From a checkpoint of a small class-conditioned image flow-matching model: arch dit, activation silu.
Rows from block 4 of a small class-conditioned image flow-matching model, named by matrix and row number. Rows with one number belong to one neuron. Each number is 500 + 25 x the weight over its row's rms, rounded and kept within 0 to 999. All counts start at 0. Numbers have three digits each. After the name is the row's rms in percent of the matrix's.
After each neuron's rows are labels from the 100 images, of 14848 (inputs lightly noised), where the neuron reaches its highest value: "strongest on" is what is common among them. Only what is clearly more common there than usual is listed. The data: retinal OCT scans (Kermany 2017). In brackets: how many of the 100.
# fc1: MLP up (model.blocks.4.mlp.fc1.weight, 1152x384), inputs 0-127
# fc2: MLP down (model.blocks.4.mlp.fc2.weight, 384x1152, transposed), outputs 0-127

fc1.533 084:553473509520503531506556469504502509465544523487465497480469512504509489505513515494523490526486477471483509518530447480533485514494525496529524493513514509485542467484534512467529478518498480509493472467523473476484503402467504508487484543480509476488523486498490476460497493491532546497484510533533528491477495462485499504493487493462525487485478510490503493543504480484506480475500
fc2.533 082:506507524513515487445540523519443487469503501493517521476529488492535471497480497478501556484526477506478499483473472502496494491489559526504512478478510487515484524521469473540478507507529492494484454533503510472504508419506504441461505518520473506510485465517493434487523481502509514467475495520505493502517525525525496496515470509511490482553508494488535519467479540469485509495497
strongest on: finding: normal (80)

fc1.289 092:444471485497505499466537504524506499495515490420521457520527478552504462520530466483523524511513502489479491461517500467527480453549499521500513556465547512501513519459520521426478517484491490534509517494462507533499518488522507506501486525524475511507463478471567489490489547503501501503472517515494529485504505518486514479476499511499504504513443481493513445480493510536459472476501
fc2.289 086:436493444494502474541486475467500508548501486501471507510539520515446518491529492544516491475507487480522504503467516514480503548460447477493473516483543516517501541516488548500494498527471514496481483463480499487540498530526501513465484509487483536479494503468468463490494533513553538503499488492493471535489507496475459470497486502513469536513500483485443509455528520499488518515496
strongest on: finding: diabetic macular edema (37)

fc1.440 090:492544478482506496517504478498530533517488515492529481505488484535473512532506441513474481497525527490484543495537497497529526450471470509505482520518533503476498478457519473500483494498495504505475389473487517509514491538520530521468519482504516528505539476433474512499458509504506440484495521504489482511511514501500537492478521479511481510454472467526500502523537511519469511511498
fc2.440 091:492552456516504502522488482532509516508513534473518518525515475504507514516505516525465516476521555481522462538476469478521495532499458519467522519479551478483513504568553482518471480519517477472486479531515518518495515524485468456550465509497521498502489499516510494496558499531514446477521508477499518505471431505496527519557493492484486480492502530519431506494488533488456510458480
strongest on: finding: diabetic macular edema (40)

fc1.351 092:473518476525527510529500479497513487501508546503449478516505471508514526503478473514498465531525503492529554428527460457486524525478520494442511457467490503510497493492481509518505487526534535543524527520493523479479515494515520499547520492521481498491502475503550472515508510483527501498501511488520536516492503493527545508519448486515502515521538490455485512550521558488480447527450
fc2.351 100:520527543516485510459523525528548527507443527505479488454543495432521456488531502484522503453513496484509462551483517490493509525525537533486456497506517481506478505525478511474498493511509531497474445468494508481461487519510551529479495493471505481503453559468465504482511516514498495528512543494481524471522562475496515489491441506520477477461524479486532497497444490539499473484498
strongest on: finding: drusen (33)

fc1.467 092:525532546477507494497488503505516481528468478510542484509477501537461498543533515506484528512478469439494511499520513428482499494505459490505493509498557507506531507456494481465481489502502445520464456526508476462479519513478486509499503492533512435524511483505492481476491477467488523458467497489490469487520548493467542482517491474503500561556516520497502463502503536471519504528485
fc2.467 097:484531528535501527511513532466527460476498475527540501524477511488475546523486530498496472504500497448462504515472470581461489503463459518505484474458534536483484503510497484551476563510530529466464492493487504492474517519544475517512547475516501453509497501474504524478477532457517494524456579493496494532488547481526498496470498478484499491535501462490536539519506474488492517490500
strongest on: finding: normal (79)

fc1.720 088:489535499496533461468467532521484527448487494499526501506508478476523494489519528527498551462474490515525542508520457509506503521516475506518516497513471487513490477517525469460542518440567528476533493470501519472475508482530522503544500528505490516513501512503486544492456517524477521487467505527493487491509471508498495498488499512473483492468520531495501506504558514505524557537500
fc2.720 093:450520507506484477552483447484523526493466537510523534519528537502530507550484529457516478475535527530515528527544534506516527501479479540521451503478500494502485507475539510505464471465543468494474496519530505500440515505440536474448485501503498485468496497490496538459509552508541514528525502528528465524560499518485453519526481506524484483511496510485516475495457546501487489507516
strongest on: finding: diabetic macular edema (57)

fc1.24 107:475527522523530541446489445538511480507483464518538467469514531523523526512514447457533503493498498483502494492531497490517525462470505500494500443538515495503454492515488515494564505487503527470482487482480490509469500517538538530521534498497469474471488532510484505483511491519485506510512509517494482519571478480474502545494497517543512470487472515476501493432481467483482465489549
fc2.24 107:500479502527553527501560494496512519464466577491503512501494462541520529472483500468520481513509524482499505525504491490534525498481522431501514505473507539534486518507460529504498480471495489534483461539504519459497496498446506473507495489500514512490492526452490521526489540529520495472474464476451511472488486495515516493499510523469500507525511541488502472532514555479557473555551
strongest on: finding: normal (99)

fc1.441 087:481478540530496541463460495474461502467536497514468485514466483463510472514497520443453507545490489512474486498526486479493485489479490512483474497474514498489510506472513502478520489505504542533507484488488522515487498495490495486496519557451478506527473513502480490508470536523500459491532512464474484463493491494510495481487540519507493491585503482519498478527555519477516479539509
fc2.441 095:448496517489456495471505507534502473496525475507451510532456481465445532482480471530520479518528476564507517519466456474477515511514519516478479492490497520470502485507464485492532490462557480515502490468525529488537472473519505466492559514528506514522518525494482520493495528497474477510522427492515512529491473483490505496495527529460499512524541501475550523480455482533509534532564
strongest on: finding: diabetic macular edema (30)

fc1.179 090:466492477458454515561509500512471458506522469499520498498459482509523525453522485476503488518461536469495509489476475489461483461492489507469522503560502567489521454482538478506535487468490482481504461544493497467499497509474517532470459480527508483499490494497474533491500517544511474492501511523484495444529485468506530497518524508508460546517485502504499471488505533484489500501502
fc2.179 090:478515504526492483519523508476502534493539480490516526501474467505492515462517499537505488491539477461491502449476502491444518507514529532513537507474537511488510589531504506518525472479539480522498507478518466481495477511526527461507529500521469515482489491501509508474492488508532479501483481468532513511465535511529522470468514508473476508565481502499519519489474491458502496520536
strongest on: finding: normal (94)

fc1.143 087:470482500485507504539455521492535479516538501531475514548472472469460530510488492532506490485489484456517505499504498449513546526500546503503470460484516460490485512506463520515559492523508441471516511475524533487489509517488468429480478514520516466533470527450541444508453496514506471460532499518522512506501545523526557520465500518515520514505518500535495509494510496443495461542478
fc2.143 097:504497491507464477497509458526516455508572500483523497541497527480527498521472519443508497528514497479499505499476462557523519478497532506524517416444499536524521489486458472529514500478497551539483481512535523495522448496489512471505462484517514507499532498498485467515490535536568468485515527536533523467511499505515523481480536447475496500506500532533512515539464472466491540484469
strongest on: finding: normal (85)

fc1.273 086:477511495518547532502535505516479509514483482501503496499543545509514519491519466505502477481494522513527511506480473522490481473517474532496464516521528478490518510528469501447521500538543537511491513481531487481489472510484464497511549560474529557503476476487488459515468538478498471529474452512520526519506468512504526486543497494549502519498509459514501514507485477536493487511497
fc2.273 087:567524477544495493510525460489522451502525483504485497477549545504492489478484499491509506487464451470450532466548519539495443488509525523502514521451527491482475528490514478545504478502506503473435523486471518490527484503482491549488521492487524479508504493483433520511483465524512439524514524507486483483477491501493511501463493506483508495464507481534520440538466476483552505502481
strongest on: finding: diabetic macular edema (66)

fc1.537 148:492446500465524506495464490486468525495451501471497506468516499476503500482538508525513517475511475524517495517495456520465528501512476490461488532528500512492525502483502459510494499482499511505550484491536482517500477480484492485458552507537534493490498468480499526468484491526482497501537517532529464504493536516518532493505509534520510534518516479499508507499468464472474479482537
fc2.537 148:529501500504482488543535528486499513526520507493508531480452468516516526562481507453506478472494480478474494474539540546504456525514545508480509491479486535517482499493507497500502496481531517499505503525536502541489515508548513445551488485506509523512482472481521453459518494509511506443519562486509502508536470489494506491496478489523456479486484519496542456483539479501496544507546
strongest on: finding: normal (82)

fc1.265 156:481478517468420523509472490523476494497535458502496500505520492530531493497533483452516468510541527496508478464516515533489523496519543485505538499511471540566494465515489470497525517497513503511444474474507502464500472517505451505499453534498527489549474464502523481531484494522504528522494491484474512520470530496518450510517502513504500534511516493507501489513476482493508517497479
fc2.265 151:481535508524505505490556517462472525547511519498507471496480506464426515503478509500504484466477525471525509538513465497480500500497429508498487503512483520490494459514465538499497552486522484487518492534481495519488509505524478475505481454504513521495477489494488507492495490449506438491481510503474554493477522479529514534489518487525524528504508500499496478464513510513496489514496
strongest on: finding: diabetic macular edema (32)

fc1.242 099:484524511532531477534492528522490531517474492522524470508513493545477527467526481527457547508510513501565534527503506520505502516443538455519486524512502491496541515501515494505472477480498482502510506538511500508489483492540535522497495493474524474456494468449526448448516502520498530514506516464492497491491506501490525497526521540513494550528491532515497481484470488451501539445499
fc2.242 098:484529500491524497506526511481515518481495522585591533520489506513484474478515488499454468464503492458481503488496484469535510486556469457528476512537530489467495494501517497510516522537508483482533467477507493469541531449435493498508537496547523535479524488541483462504516478518497505484510490452502489525471501512534515506484486519509466536487515501488497496551524501453527487519460
strongest on: finding: diabetic macular edema (36)

fc1.634 092:520499467524461516521467511513529471493530519458522475506543528494512548541497489499507482502477530504469504489455550474488499499419481480494528507528506463487525497471489477517559476530516506492499504495459512495541506463493552504544525518507498552506432539497551497491479484478495436474489468521443473505490462517528520469463490502469480484523509511490505497510499502504514472509527
fc2.634 093:501507488502514496460492483454481516475502508544497522501520536499473436511477504523490511499549518484528492512549504480496484527537500507500466495515526523499464458534494494465456490521491495484470504492527530503524481441461479522507459524517469526502587525508504488496507520479517452469480511499488499462477471472483518535559493513514507514501486513468491513521515509490510505495522
strongest on: finding: normal (79)

fc1.421 114:442496499478495515541523495475552491474506510510485483481483528490483506505541477465458525479506495510487454514493516531537499466481488476507514492452485481514519453500496475484522521493473513500532457456474541498515484523530490499510486599566503540505481517502512525469480507517526587514493483499515559489516501495506466495561508491498503538517461505528500508501491528517488532499494
fc2.421 113:484480491483499483489495507502479499479511531496475499496470553516511510490511497487481504474485490527518548498518459499529505509509511488473501511508497489478475551511506477494467526511482497516508497513537521517518478566478471496508504608507472482508518507478514510498513479495516605512506524502462485510482491523529493522468522486500492489499488487543490500531483503499534523501486
strongest on: finding: choroidal neovascularization (67)

fc1.112 099:477494480499522522510499508538477483478557521522541556507462449514509504520487507473500540487477515509456507520517505467491480467533524476510448530492498501494478504477529485490509477516487458513530488489491515468482500550456485494519517519514477497511528476556479483474483522452513544559473506449509527511515519477522514543500526483444471484497498503507503496586513498491505484487479
fc2.112 090:508499504560444490494523513469491500503541531480558418469480488511465477540499470518507533501529496510525507466510512514478495495484514507508477533532470511515523476490489474531526498518474553509540519513508497441501546549507490486506483520502533529482506555467504481505496485461485541492500503459538507505478508492512519504532509506577487507490501501485510508485491495518478502520489
strongest on: finding: normal (84)

fc1.654 116:507502542496510504505488491515494472514507511485492496480510529496502493470488526494510524510480521514494451449526510534526487512497476472493470488539458487519494503475507483510500422500559487489513563478528581534492491465513521518482512541475495454497568501509470490457484497458495545517495497470533500472514502509486509462519480481476562525478494477504494503493527501517520541502487
fc2.654 110:527497484446493464516505501440523467553508517503507528488491508494460535514520484506503517516497514530490542513479503494525450500498490487507512492491501506518505509503570462478553608477538495509529493525526521509504467479506498465488474530540511528491444501493507495523529504484483529513510487508502476506500499494457493496499506481468493522507517509505488517495504501546505485473478
strongest on: finding: diabetic macular edema (45)

fc1.710 096:482478499509532481496516500529471491473530500522489487516459429532499492504534505523493485523503483535529485430490502519519485521488494474471476496473492419504493454500499486493495511481461523485486518503493503513492461533485537504486494465493536466519481480483560459490503491472540519514539465439502485517455466507519537531541490499505551509517485502470496460448491487478517496492545
fc2.710 092:503468542502457529490513487480520515459552478499503484507480475498478541485535513481459451486508520533493493475478485510533501492495484492473538516499502494499463534511526520539536457492448410470507497480511489520487480491493504483530513479500521463481543480493493456500476488514503473533483515527491466480518469495476520450464501496526508512513539491498531510508530554486463494500488
strongest on: finding: diabetic macular edema (37)

fc1.382 098:486533480484523481460515446484537512490514468481473460495471522480497529490473495535470529503498468460528478516484502494517469476493484459471576476483505497520510517497516479446520486488463541471474477485465470463505488455512493483516515498507536485462489513515514471519498506517529490500516505494495533513502487509508473478458497487505507516513479513487498489477435531574520446462518
fc2.382 096:529531489472478528508543545492470520520548528484470507465474484505511495504462503503503481481470482500493496471470485528519455494533452497402496533498521493522486483508506485504516535491492473494540524525480484483502518456475496538522517528496534484451491500510537463487526486491528510514508521531517503505495519506474516493510502486493460484491480459517539535523528484505478532537496
strongest on: finding: normal (98)

fc1.465 091:469459512533505497506487471530488495482464536506519477483515437493480482525500501461516491487493517530500523513505496491547518531457514531539482472510536470531512504525539497526548505504539488482518482486475510476517496533493495533519484525484478535525491517549522496516510533463483497508496537498531477480559465524518483550508496485512520527500530459504495489509494517511507482479540
fc2.465 089:550519497510494453498502526471489448471460538490504485486493474500515509446490509515510475470496511507509486504456483507530489501540491509526504467462542489510474518486505473471478540545524489504517474490515525521524497504507486515539472525508506493487505484479485488491540481516485464535498504503511502544438497495478530477497463474490528505491512547487499534505516471481507544507553
strongest on: finding: choroidal neovascularization (62)

fc1.356 096:476532574531528482477516527520517469479495469542476479486490520511511523500477507427507518522482494479450542505465478504495471509507470467486561485518518491497504510470510517539494543516527480549517514492588526505495534502484510499520478494502488468488487495485478506505545478460506523502492474479518468509470529559499515526505540541512534474501527528518499515489458516509507458480492
fc2.356 105:510524522527516524483499459481491518468526470528490498465500515496490479497457501510536501516505516462559510489498532522504505505485423492500470471454484483497440490490517493503521468500523496538474482505446521490499495506505458574511478489558526467482514522490534504487478484512502492564494500529501555509500501545448509509525515538491519492479508475516533503502505508497516516495517
strongest on: finding: normal (83)

fc1.679 098:524479484550513486517537482496519483484514497443477459471493473489507495475507516543545516489476525546488513482486561502470477510475502506514521494484532474487499476517487504518534514504435523505498503499515510480527517495497510527492514460492508531477491499504472558498491558531530484495512540500509471506507474457529453496502491486489495519565504483541499533457502495490497488519523
fc2.679 096:480473503493474483482523494491530489520529530509482529483496480458531456483458515519480467555529528525517507531483476487504475476505536515523500545536483486512485528492484453494523461468440481465524526513532547474482507489492513511514490475493515518491482532507469548505482483520472524510515496476579522462525530487484547502517519484529504574557505532502489512494488475532555498527502
strongest on: finding: normal (85)

fc1.182 101:511483476449502524501492481536491491511531502483461481480558499506449511520487512502476504513507538513449491517523519553484490535521486454504491468529525473488518482496484499482530499504518490476485489530526462504449505486468468507508510491504500462482506516469494495451428461526542459524530548503514476466521517536519469509509510533529499505486500483466497495580489528469513552501502
fc2.182 105:440492478514542488511512533503536458511511502465463487463532505504459459483532515499501496471536487494485499478514493464453480514457525481505504510496501486488509530485542529460459507521480503499525506507484497495511486491448489500464454478498478509477483491510529465499527485494497475472495533468526513592533505458492471481488500532494431511495516496499573554520478482521486544528482
strongest on: finding: normal (85)

fc1.238 096:453472490483525467520551518494482515499540467496523522517502514489509507486488539480472466517446519513466508464541526499516451469525506473477467493492531480478482528507504478453505492487532494541502470551539451497524541539522522500500457477518520509523512499492538558528453479508526502498514528500473489492455478484490486457466542471510485456449519515458499481525436491439492509493491
fc2.238 096:455488510513503537480491493453491514509525477505517464487523528464494514468460449492493530510482529511532486524469506531497487515501543524496516481533498522464483478505472508485477493479548471525515505474472498512490539484512533508496530488500535474532484475511457514459475527513490507494493489474487499516594478497504488516512516511501494519550516457473500524504525532472488486526455
strongest on: finding: normal (93)

fc1.136 111:506499505502548498498488494511483522453515493479501499531518454521497513471514466442497495526457521502496519511513525503545446494516474485504527499503517483525503514506540506465542537478453476519505528561524503491520532559523504476519492498475522465491458514494475493473524524531512477450524479501523571560489498501535518484472499531483498500533438470509498506466516513505454512513542
fc2.136 110:505535492517508519508479489524471514548487452497518494488512494485507487498511522484573510475532577521494497565511479527528460516475540491504529490492479469506509512507464515499452506457493499488483486484479491474517441524512491471502524517463516549534488484463554498448513481509486483516514481508523498463503519544493504515503502491485487533538546544540490507478522486526521556512496
strongest on: finding: diabetic macular edema (37)

fc1.484 095:491481472513481553476475511510480514484514460502462506492479527505495494496476515489557541456487457513484528466477509506465514476495551514493503477507483496457513503531487469524550493476496501518564488522526484515490483542498460525561443530540504517504486504505486496497485481516479494507507534506477485510479516519479471483501534493506490471532548525503501490503524549517517462547480
fc2.484 097:523452479478480458513507482483498483487513487461475478485484547492482505489482498500523488523529482539503464452522461505472498511487518496495502494506496510493502494485515440441448502528488495489565508501480474508509504551507516496490498526458517477481514522513551514478502486520479523487496490527497470486520531481512506483486508524468507526516516489518500505471492462486492512500470
strongest on: finding: normal (79)

fc1.390 095:494529498495506503494494521513488496485526479460517518504494497515490522486513467476493545531505501516548514498509472482504490511513490485471494451514483476553477470517495516473507464514503534537514537485491536465506470508488533525476535513498475487535505502572527516548504487496561521481493489467510519475469524510529522518510496480507482520547439506483506512488479503499468507493473
fc2.390 093:493534506498519533499459528543530460487483463469499499493499485501497449439522430505483512497481476485501479444492518504526528513506495480512530505485501552469515538489492494537503510490483506494519474512473510506492477498525504467485523508491530498525498492474468483551508508497481531473506533506544491495464493515461476522479470513564491477484513519490542466535504500525534486536520
strongest on: finding: normal (95)

fc1.623 125:476498483521503513494447505503531493481511503521482500481514512511446497499512452520505481450512499515498466450489492511511520526508496539507510493488524488485503462487544485489468546484473495491527470503494522506489484507502529507493557509482479485476432492495505518481506487499488543518486453485516480498500463403476479561560510486508496507537476525455499483474489495520507427497494
fc2.623 132:514510510496475495496512502471491484515508505489501494500498556518521518493514510491463524467493481508513590474496507486481493515485483503473517503493496502474508514486501519493512458482479481485534493490487518486518501503509496509536515521480511500492604481499497514500533505521485582510504504514494548493488504502498503463407514501494516494515501496473513489496495495507494494526503
strongest on: finding: choroidal neovascularization (76)

fc1.94 083:449543540496506473447464521464518481461502502493506517456523496535455508533468486532532519523511485484505504503480507477473514491494566526460463484498520467552502505515492529497475520479467525502518496539533504480520469497526476488498522504504526524509526452480517485476548481547558464535519482489482488524458505504497480504474487531497496509505528488483496489456538512514483496449476
fc2.94 087:482492476492497520456476483510520525463493473475497494486503452504564507517506515516552513485476536474514496574498489500499548520522517502549447532513490491487484500479505540468483518501503488479515485492504464491475463488471499484506486508506488494479440469488491478482530478541522474486499516484516489502508490487497496482519472483517524496457492524501503498501500468508485465531481
strongest on: finding: normal (86)

fc1.516 098:497539509498495492555520488516535502515525478495505495498521497532500538514496531488518488481502454494479501509466453492506544512501499518468542511496493497487538511556481505483508511492498525499468483467450511494521532504523503490506525507498507481440536465471479507532450482506515518492509497536519525522556520500490446494487486499498479497516507552511500458459475453492499497518503
fc2.516 106:513534492547521496520512529532500535493504502508473504481540516476533498515490482529503511482491509484493485432488502462507495541519492475474502518540524453524524454490524553503531492483522464539489517562559491526482490506491502495531506507502474509520496495503506528471529562520529539516503480488474503501494505510480521499527507504491477523463540522467499498512534510498532462496540
strongest on: finding: normal (88)

fc1.140 138:518477469519520487484505485550461482463486496481503516540520450512513501492499495482496490500496541505506549500500500498533484468478472497495472516520515436510498455512503477552513581510494527472552479528520505493506468520501524499565469469514462536514500486496565511468538525456498481519524511515505504550533480481525546501539485479485555489520514528498502498464521469513470519497473
fc2.140 132:461522535504526468515505528511513487506515516518508527472462552481542539513503525513518508524515517509468513578497480502454542486508518438507454487456533440495519517477518526494566522522479517498482492504455502460491536488486531460511542482515524547486516502486501482480491489502495522507469517480514522492488525535562516538560494499501482545565491534540504483513496487529494550485483
strongest on: finding: diabetic macular edema (37)

fc1.177 097:443498499506513519553516504475486519490468503528473502500447468496512524574509499495497524468468494519503507453503497527529499498440497494518554488513521494487493500503491473529484465458520494479488490468464498524507495475482448550501502496483527504526510497459459503542515524473499489530546520545496493488524478541488486516530488521504491444457535512478500503529475494502498459502537
fc2.177 102:494488499504477460433503529505518506538462527485489527476483495466447466569507518502512490502479501474504493489501533486509497516558492484525483477510511487506501511514501505520508488502517493487527473526611515523488526493535478459472539495476516516486515456542549510530466457513525507484522482499514460535500470480502483500487490522477515537494508518527524508442533509522515466506468
strongest on: finding: normal (84)

fc1.169 108:481477509501515467502515513526483549534507481477529495518536546540506476492457494483465518503506476513542465469512525502493524522505506497513457522471514495489499486522457462534519520513437501516484458515513481503519453550510555509490504479470474488474521459485499511496511519448506532471495475482509504460516506536509419478470487469485486495518533503522506485541529489536489491495504
fc2.169 111:459531488485498495508513516502495515518488466525525519500499534506502524500499534483479475514511483523444525527499496477503465493499448516495474504519499528532493494485521514466475518486467486456497494485512456509535463543502476477530509468550471501508463502517524501521477498453517550483487486504506513512510488472520528519512524479520531485538491488509494518464462510502532491515502
strongest on: finding: diabetic macular edema (47)

fc1.701 092:424481537500514514527477514504488540512519487499493474518516471493496496509506452533501485501507484531474477480525513454491507448496525531492500478504527506492519456532455436479483463519516488503471496520460543509478500614463476507486514461480481491536480507508499484455511478433525512513470519464534481494495471510472537474526519490496515554513512483512504498514499496485522467503486
fc2.701 093:455512514483459497464515484525507497511487486469481514537506453486537513509522538486499501514516479531515555502474506524477508477499493485496522523505501528464491517516487504477533561513498495513526456491541543507475509614499550460521503481511471513496542511523491481491495496496512468500484470486528522507497505452481485495470516521497506504474509486522500516501488493483481482513475
strongest on: finding: normal (89)

fc1.354 107:486499496472477536480521466536473494496517504481485474485509508515531489496490470555482514461518554521479520533482496461503494419486475471489453507502506472535465483498535512520535523496516485503449477469478469527440517553527489511507518514446486519510521455514507489542511489519489518511493537476470528498473491560536498523504492500508516480483469499484499547534505492518465500537500
fc2.354 118:491472544467517471500497494499468485463525487507489527494475469506475528501533471493468472505459554507525465528514525517531465496506519499478547513512477505498519486519483518498523462468490499489553480558485483502434486537492501500470493486515500514520518481522487512540506552512487509507451476481481512484509514472486495481478477513490503522563475507490490487475502496508518492506516
strongest on: finding: diabetic macular edema (30)

fc1.160 088:499476486511469471506480459481506479518489475480511491470529477518506519541483546500540480536524529496507474544526520544494541514509510511490496541523500511495540486516517519513521516487525486525548443505504517495467490479533502508476508534516532525474491501512523473517446520537543526482478514510487468525501481483501449449525493505489503470442513528493493510498481536503535518474523
fc2.160 092:543483520508515524452434507457499473486515492553516519465500534471553481569502530503493514500475504479487505497490514485470512519476544519453496528453495429498463479511509498461459493524535485479499472499507490518457527537471479483517518533475512545492515539446517461481559515498512489541505505481468481486456526531463497517518476503479503490505503505506470509497501532514469489490507
strongest on: finding: diabetic macular edema (31)

fc1.677 089:480478496501495524468503540554463536511507492474524489507504493500507494487510530486522487495490557507508485490510495481485508516483460470484502493484485515570517435505507463500506504510465457509454512542483496460531512546510529539484482476503489458521454471491532489568483499555533472488514528522543527514469480496520534492466478517525513485484501497521505490526480477458521489513434
fc2.677 089:488464488504556497483501455461503493485558491472517494497477450494497530473500511495546488472510460520485518477458512520503499480517489475481505507516549497511502562506515527488560492501494533475487479489538489508509486504508480500567471509475478518543519494494484529487481473520542497485518480525441478500500522509510509515581481508441461513504511495552516524510495494464479517503441
strongest on: finding: diabetic macular edema (29)

fc1.476 133:493511490493500524473457505483481529532520512497494507457534529496475472466521478534533484562455522513529504506530509516491530490520487519510519507477506462523493436479530529489493475473460424499553471485547506478544453524510494476456464455523493537480462491525474510476501484488513500495489469521486467538511513511470512535521489487501500505480455523568498466494546470488485463484484
fc2.476 131:484500492483472524523484506492491515465490507464493526498504491540532464517476499488467530503502537489478528464468461452531480516501547506504502524506509500481500481507509497487551474508527454518525529480494499485495489519509504450487515515455512437477514563479485495554507526493454496558498483496479484511521488472495498533508500531498490537514504532491499506497504472475467530510492
strongest on: finding: diabetic macular edema (39)

fc1.68 097:475531483484481530531460516500467501507514494527507507532509494537469485492500502508484552562505524520526479464491501483484474561493517459493478495501493528540502470467457512463498538509463509476513506469495499459507528522467514505523547509463509461525531511509470507477542528482487555498552489497449503478498533475487517460479480497481518563507519492469508456528528494468491508515478
fc2.68 101:489503495541497511490500478494475463517536494519502509515473497533460550503451549513513497492499494518509494492510525553523464501511530527436491503453462487510540508556500488534487476506462504536513509492478457466482523442514511502533490489506522543491495460534537541468494506509499502485442478529487529507497497485506478507477478529488520496486553500498515536515510482470522480483489
strongest on: finding: choroidal neovascularization (74)

fc1.137 103:509519497495507542515486499473474471488515493470545494519533485510475461504496494532514566537514521451457508474451487493489478486483526479468453476499507525526466477480519475491500497484435454484448496513511513469487471517423524518509443456517495476552474507454565489509472540526515489514512506481488498481469523475542521516499489521528491480500500506509501527498497533483472492502502
fc2.137 104:470517477481506510476506493490533502481510488483513504517504485530480511519479501472496495513516456469526512466559550527469461466505512506512508465486518523464508521487466534541476492519483534507494474498525478484433445503523500491509520486507502489564511522516501515506512487504461506475479497526488517518500491491435512486524503550489477499490507467548478479498477483496558476488498
strongest on: finding: normal (97)

fc1.305 104:486542517512540519470485518521492523490489524463461527504487493518537451532496510472509462489500491522475493467446459495570512491467475551549498499523531532527502502504532520498455485481477525529491454467529517499517492482513515517519451492480534510513494521500518456470485498533466490551483498531530489492472523528520493489508465498485489457485496513489502530479485498526446526525509
fc2.305 109:524532504525480484480451424509486519544521502532491477485469490483439559488508528514496489512514533509494497511523515499573512506500505501534507523439483487484530510546532480527501478509509469510507499525461478505524528522489532496528438499444503500477495496507504455455507481519462506520462510537533502498521518489525498495488454543509480498453482499473523476486494492483531517539519
strongest on: finding: diabetic macular edema (46)

fc1.551 107:534484487452493522513493504515488499509508510480510527508469509519499550508447512495510509518473521504514467537528479476489475490538507527448511533499529500484501508464508484515486487496507501486554519499483526515545483501528481543472523498517480504491523513494532470488488493498559517481495486507516504497518534517502490501522495516462534528488472494512497492515498494512568489550511
fc2.551 103:506493464497496534495502502509433512536492512508552485504479533527490493488492493531478529504474508522501510502470532525497506489452454471475457541498525507570450516487523519511518492495518502504487553524526504533450509534440483509485473504554501488442540509511491484472521471533546518515527524490500515512527541540428514469485479470554514509477519520513534513456506529445536539521498
strongest on: finding: normal (97)

fc1.643 094:507477511511535510509479515524488467467481474529483478481511536496502460478480498514469474523498518498533505530507467522475554531487497435525474501484500528519518506490524547513522456515467525514466533475563530508511516462507500475499502497477497487524487481482483511525523496501473507499490464506562469513484540539484492527541486489518531542503526466441494497510539493514541513509527
fc2.643 098:489474498512484497499495486483487528438479458522503539525494461518485499480483497500516484487434512465487492493503519472494523491477520480537539495535496489515501509497492512501527509502493522518453485552487461524508511463485505534507493503504487480501509542533506498517474510494487513489527516493499492470516479489478523533430493477494481483541542537468538539537513493523475507470476
strongest on: finding: diabetic macular edema (45)

fc1.244 088:532510534526471494540495480466424490479508484510530490476501537486484525523533513503482478493508463542524485488529506497485537512487499506488465457465494483532497479500493490524507519508495524503463502506531553509512512486484472533524548486495470506510468534511506509467493556509504501492522494461482464526513500495533484474534433497482491464531492519502491485496464462468497494521505
fc2.244 086:455503532524517478443521508503506517505556521498458488462490489484526478487516539490497475487469503557480499498471507520503544503526521511529575479548441499488457479494462512514539495463458506487526521509478495504525502483515493476491456499493492488511495538511487498488540451508493495460495491469553513477443485439494498510510463484547513502491517475496492525512543503485530526509480
strongest on: finding: normal (80)

fc1.368 097:521507498504469507517480503469541520474496522505492520501490594534492507505518500496492493499534418484495539473494475495471505495529519470494513499500487498511517494474487493500550491500522502509476440492506442528496508529513470532522478509498515498505527508504508500474483499479494474525542485486514489485476511469498515489585514499468508528517492504499509542551506494526478443539510
fc2.368 093:494496492485501510490508493546494503450516511506499450510454566551518512506489485526471508507484472527512481528506497497458508502478514496494488523508497503495483489495564443483457498523520503511484516536513534482479514501486496515490494506497534514520470504503480509502486498497515458499506503512513489507533514497477507494394513492545513537461495513527523469504486496531493485526519
strongest on: finding: diabetic macular edema (31)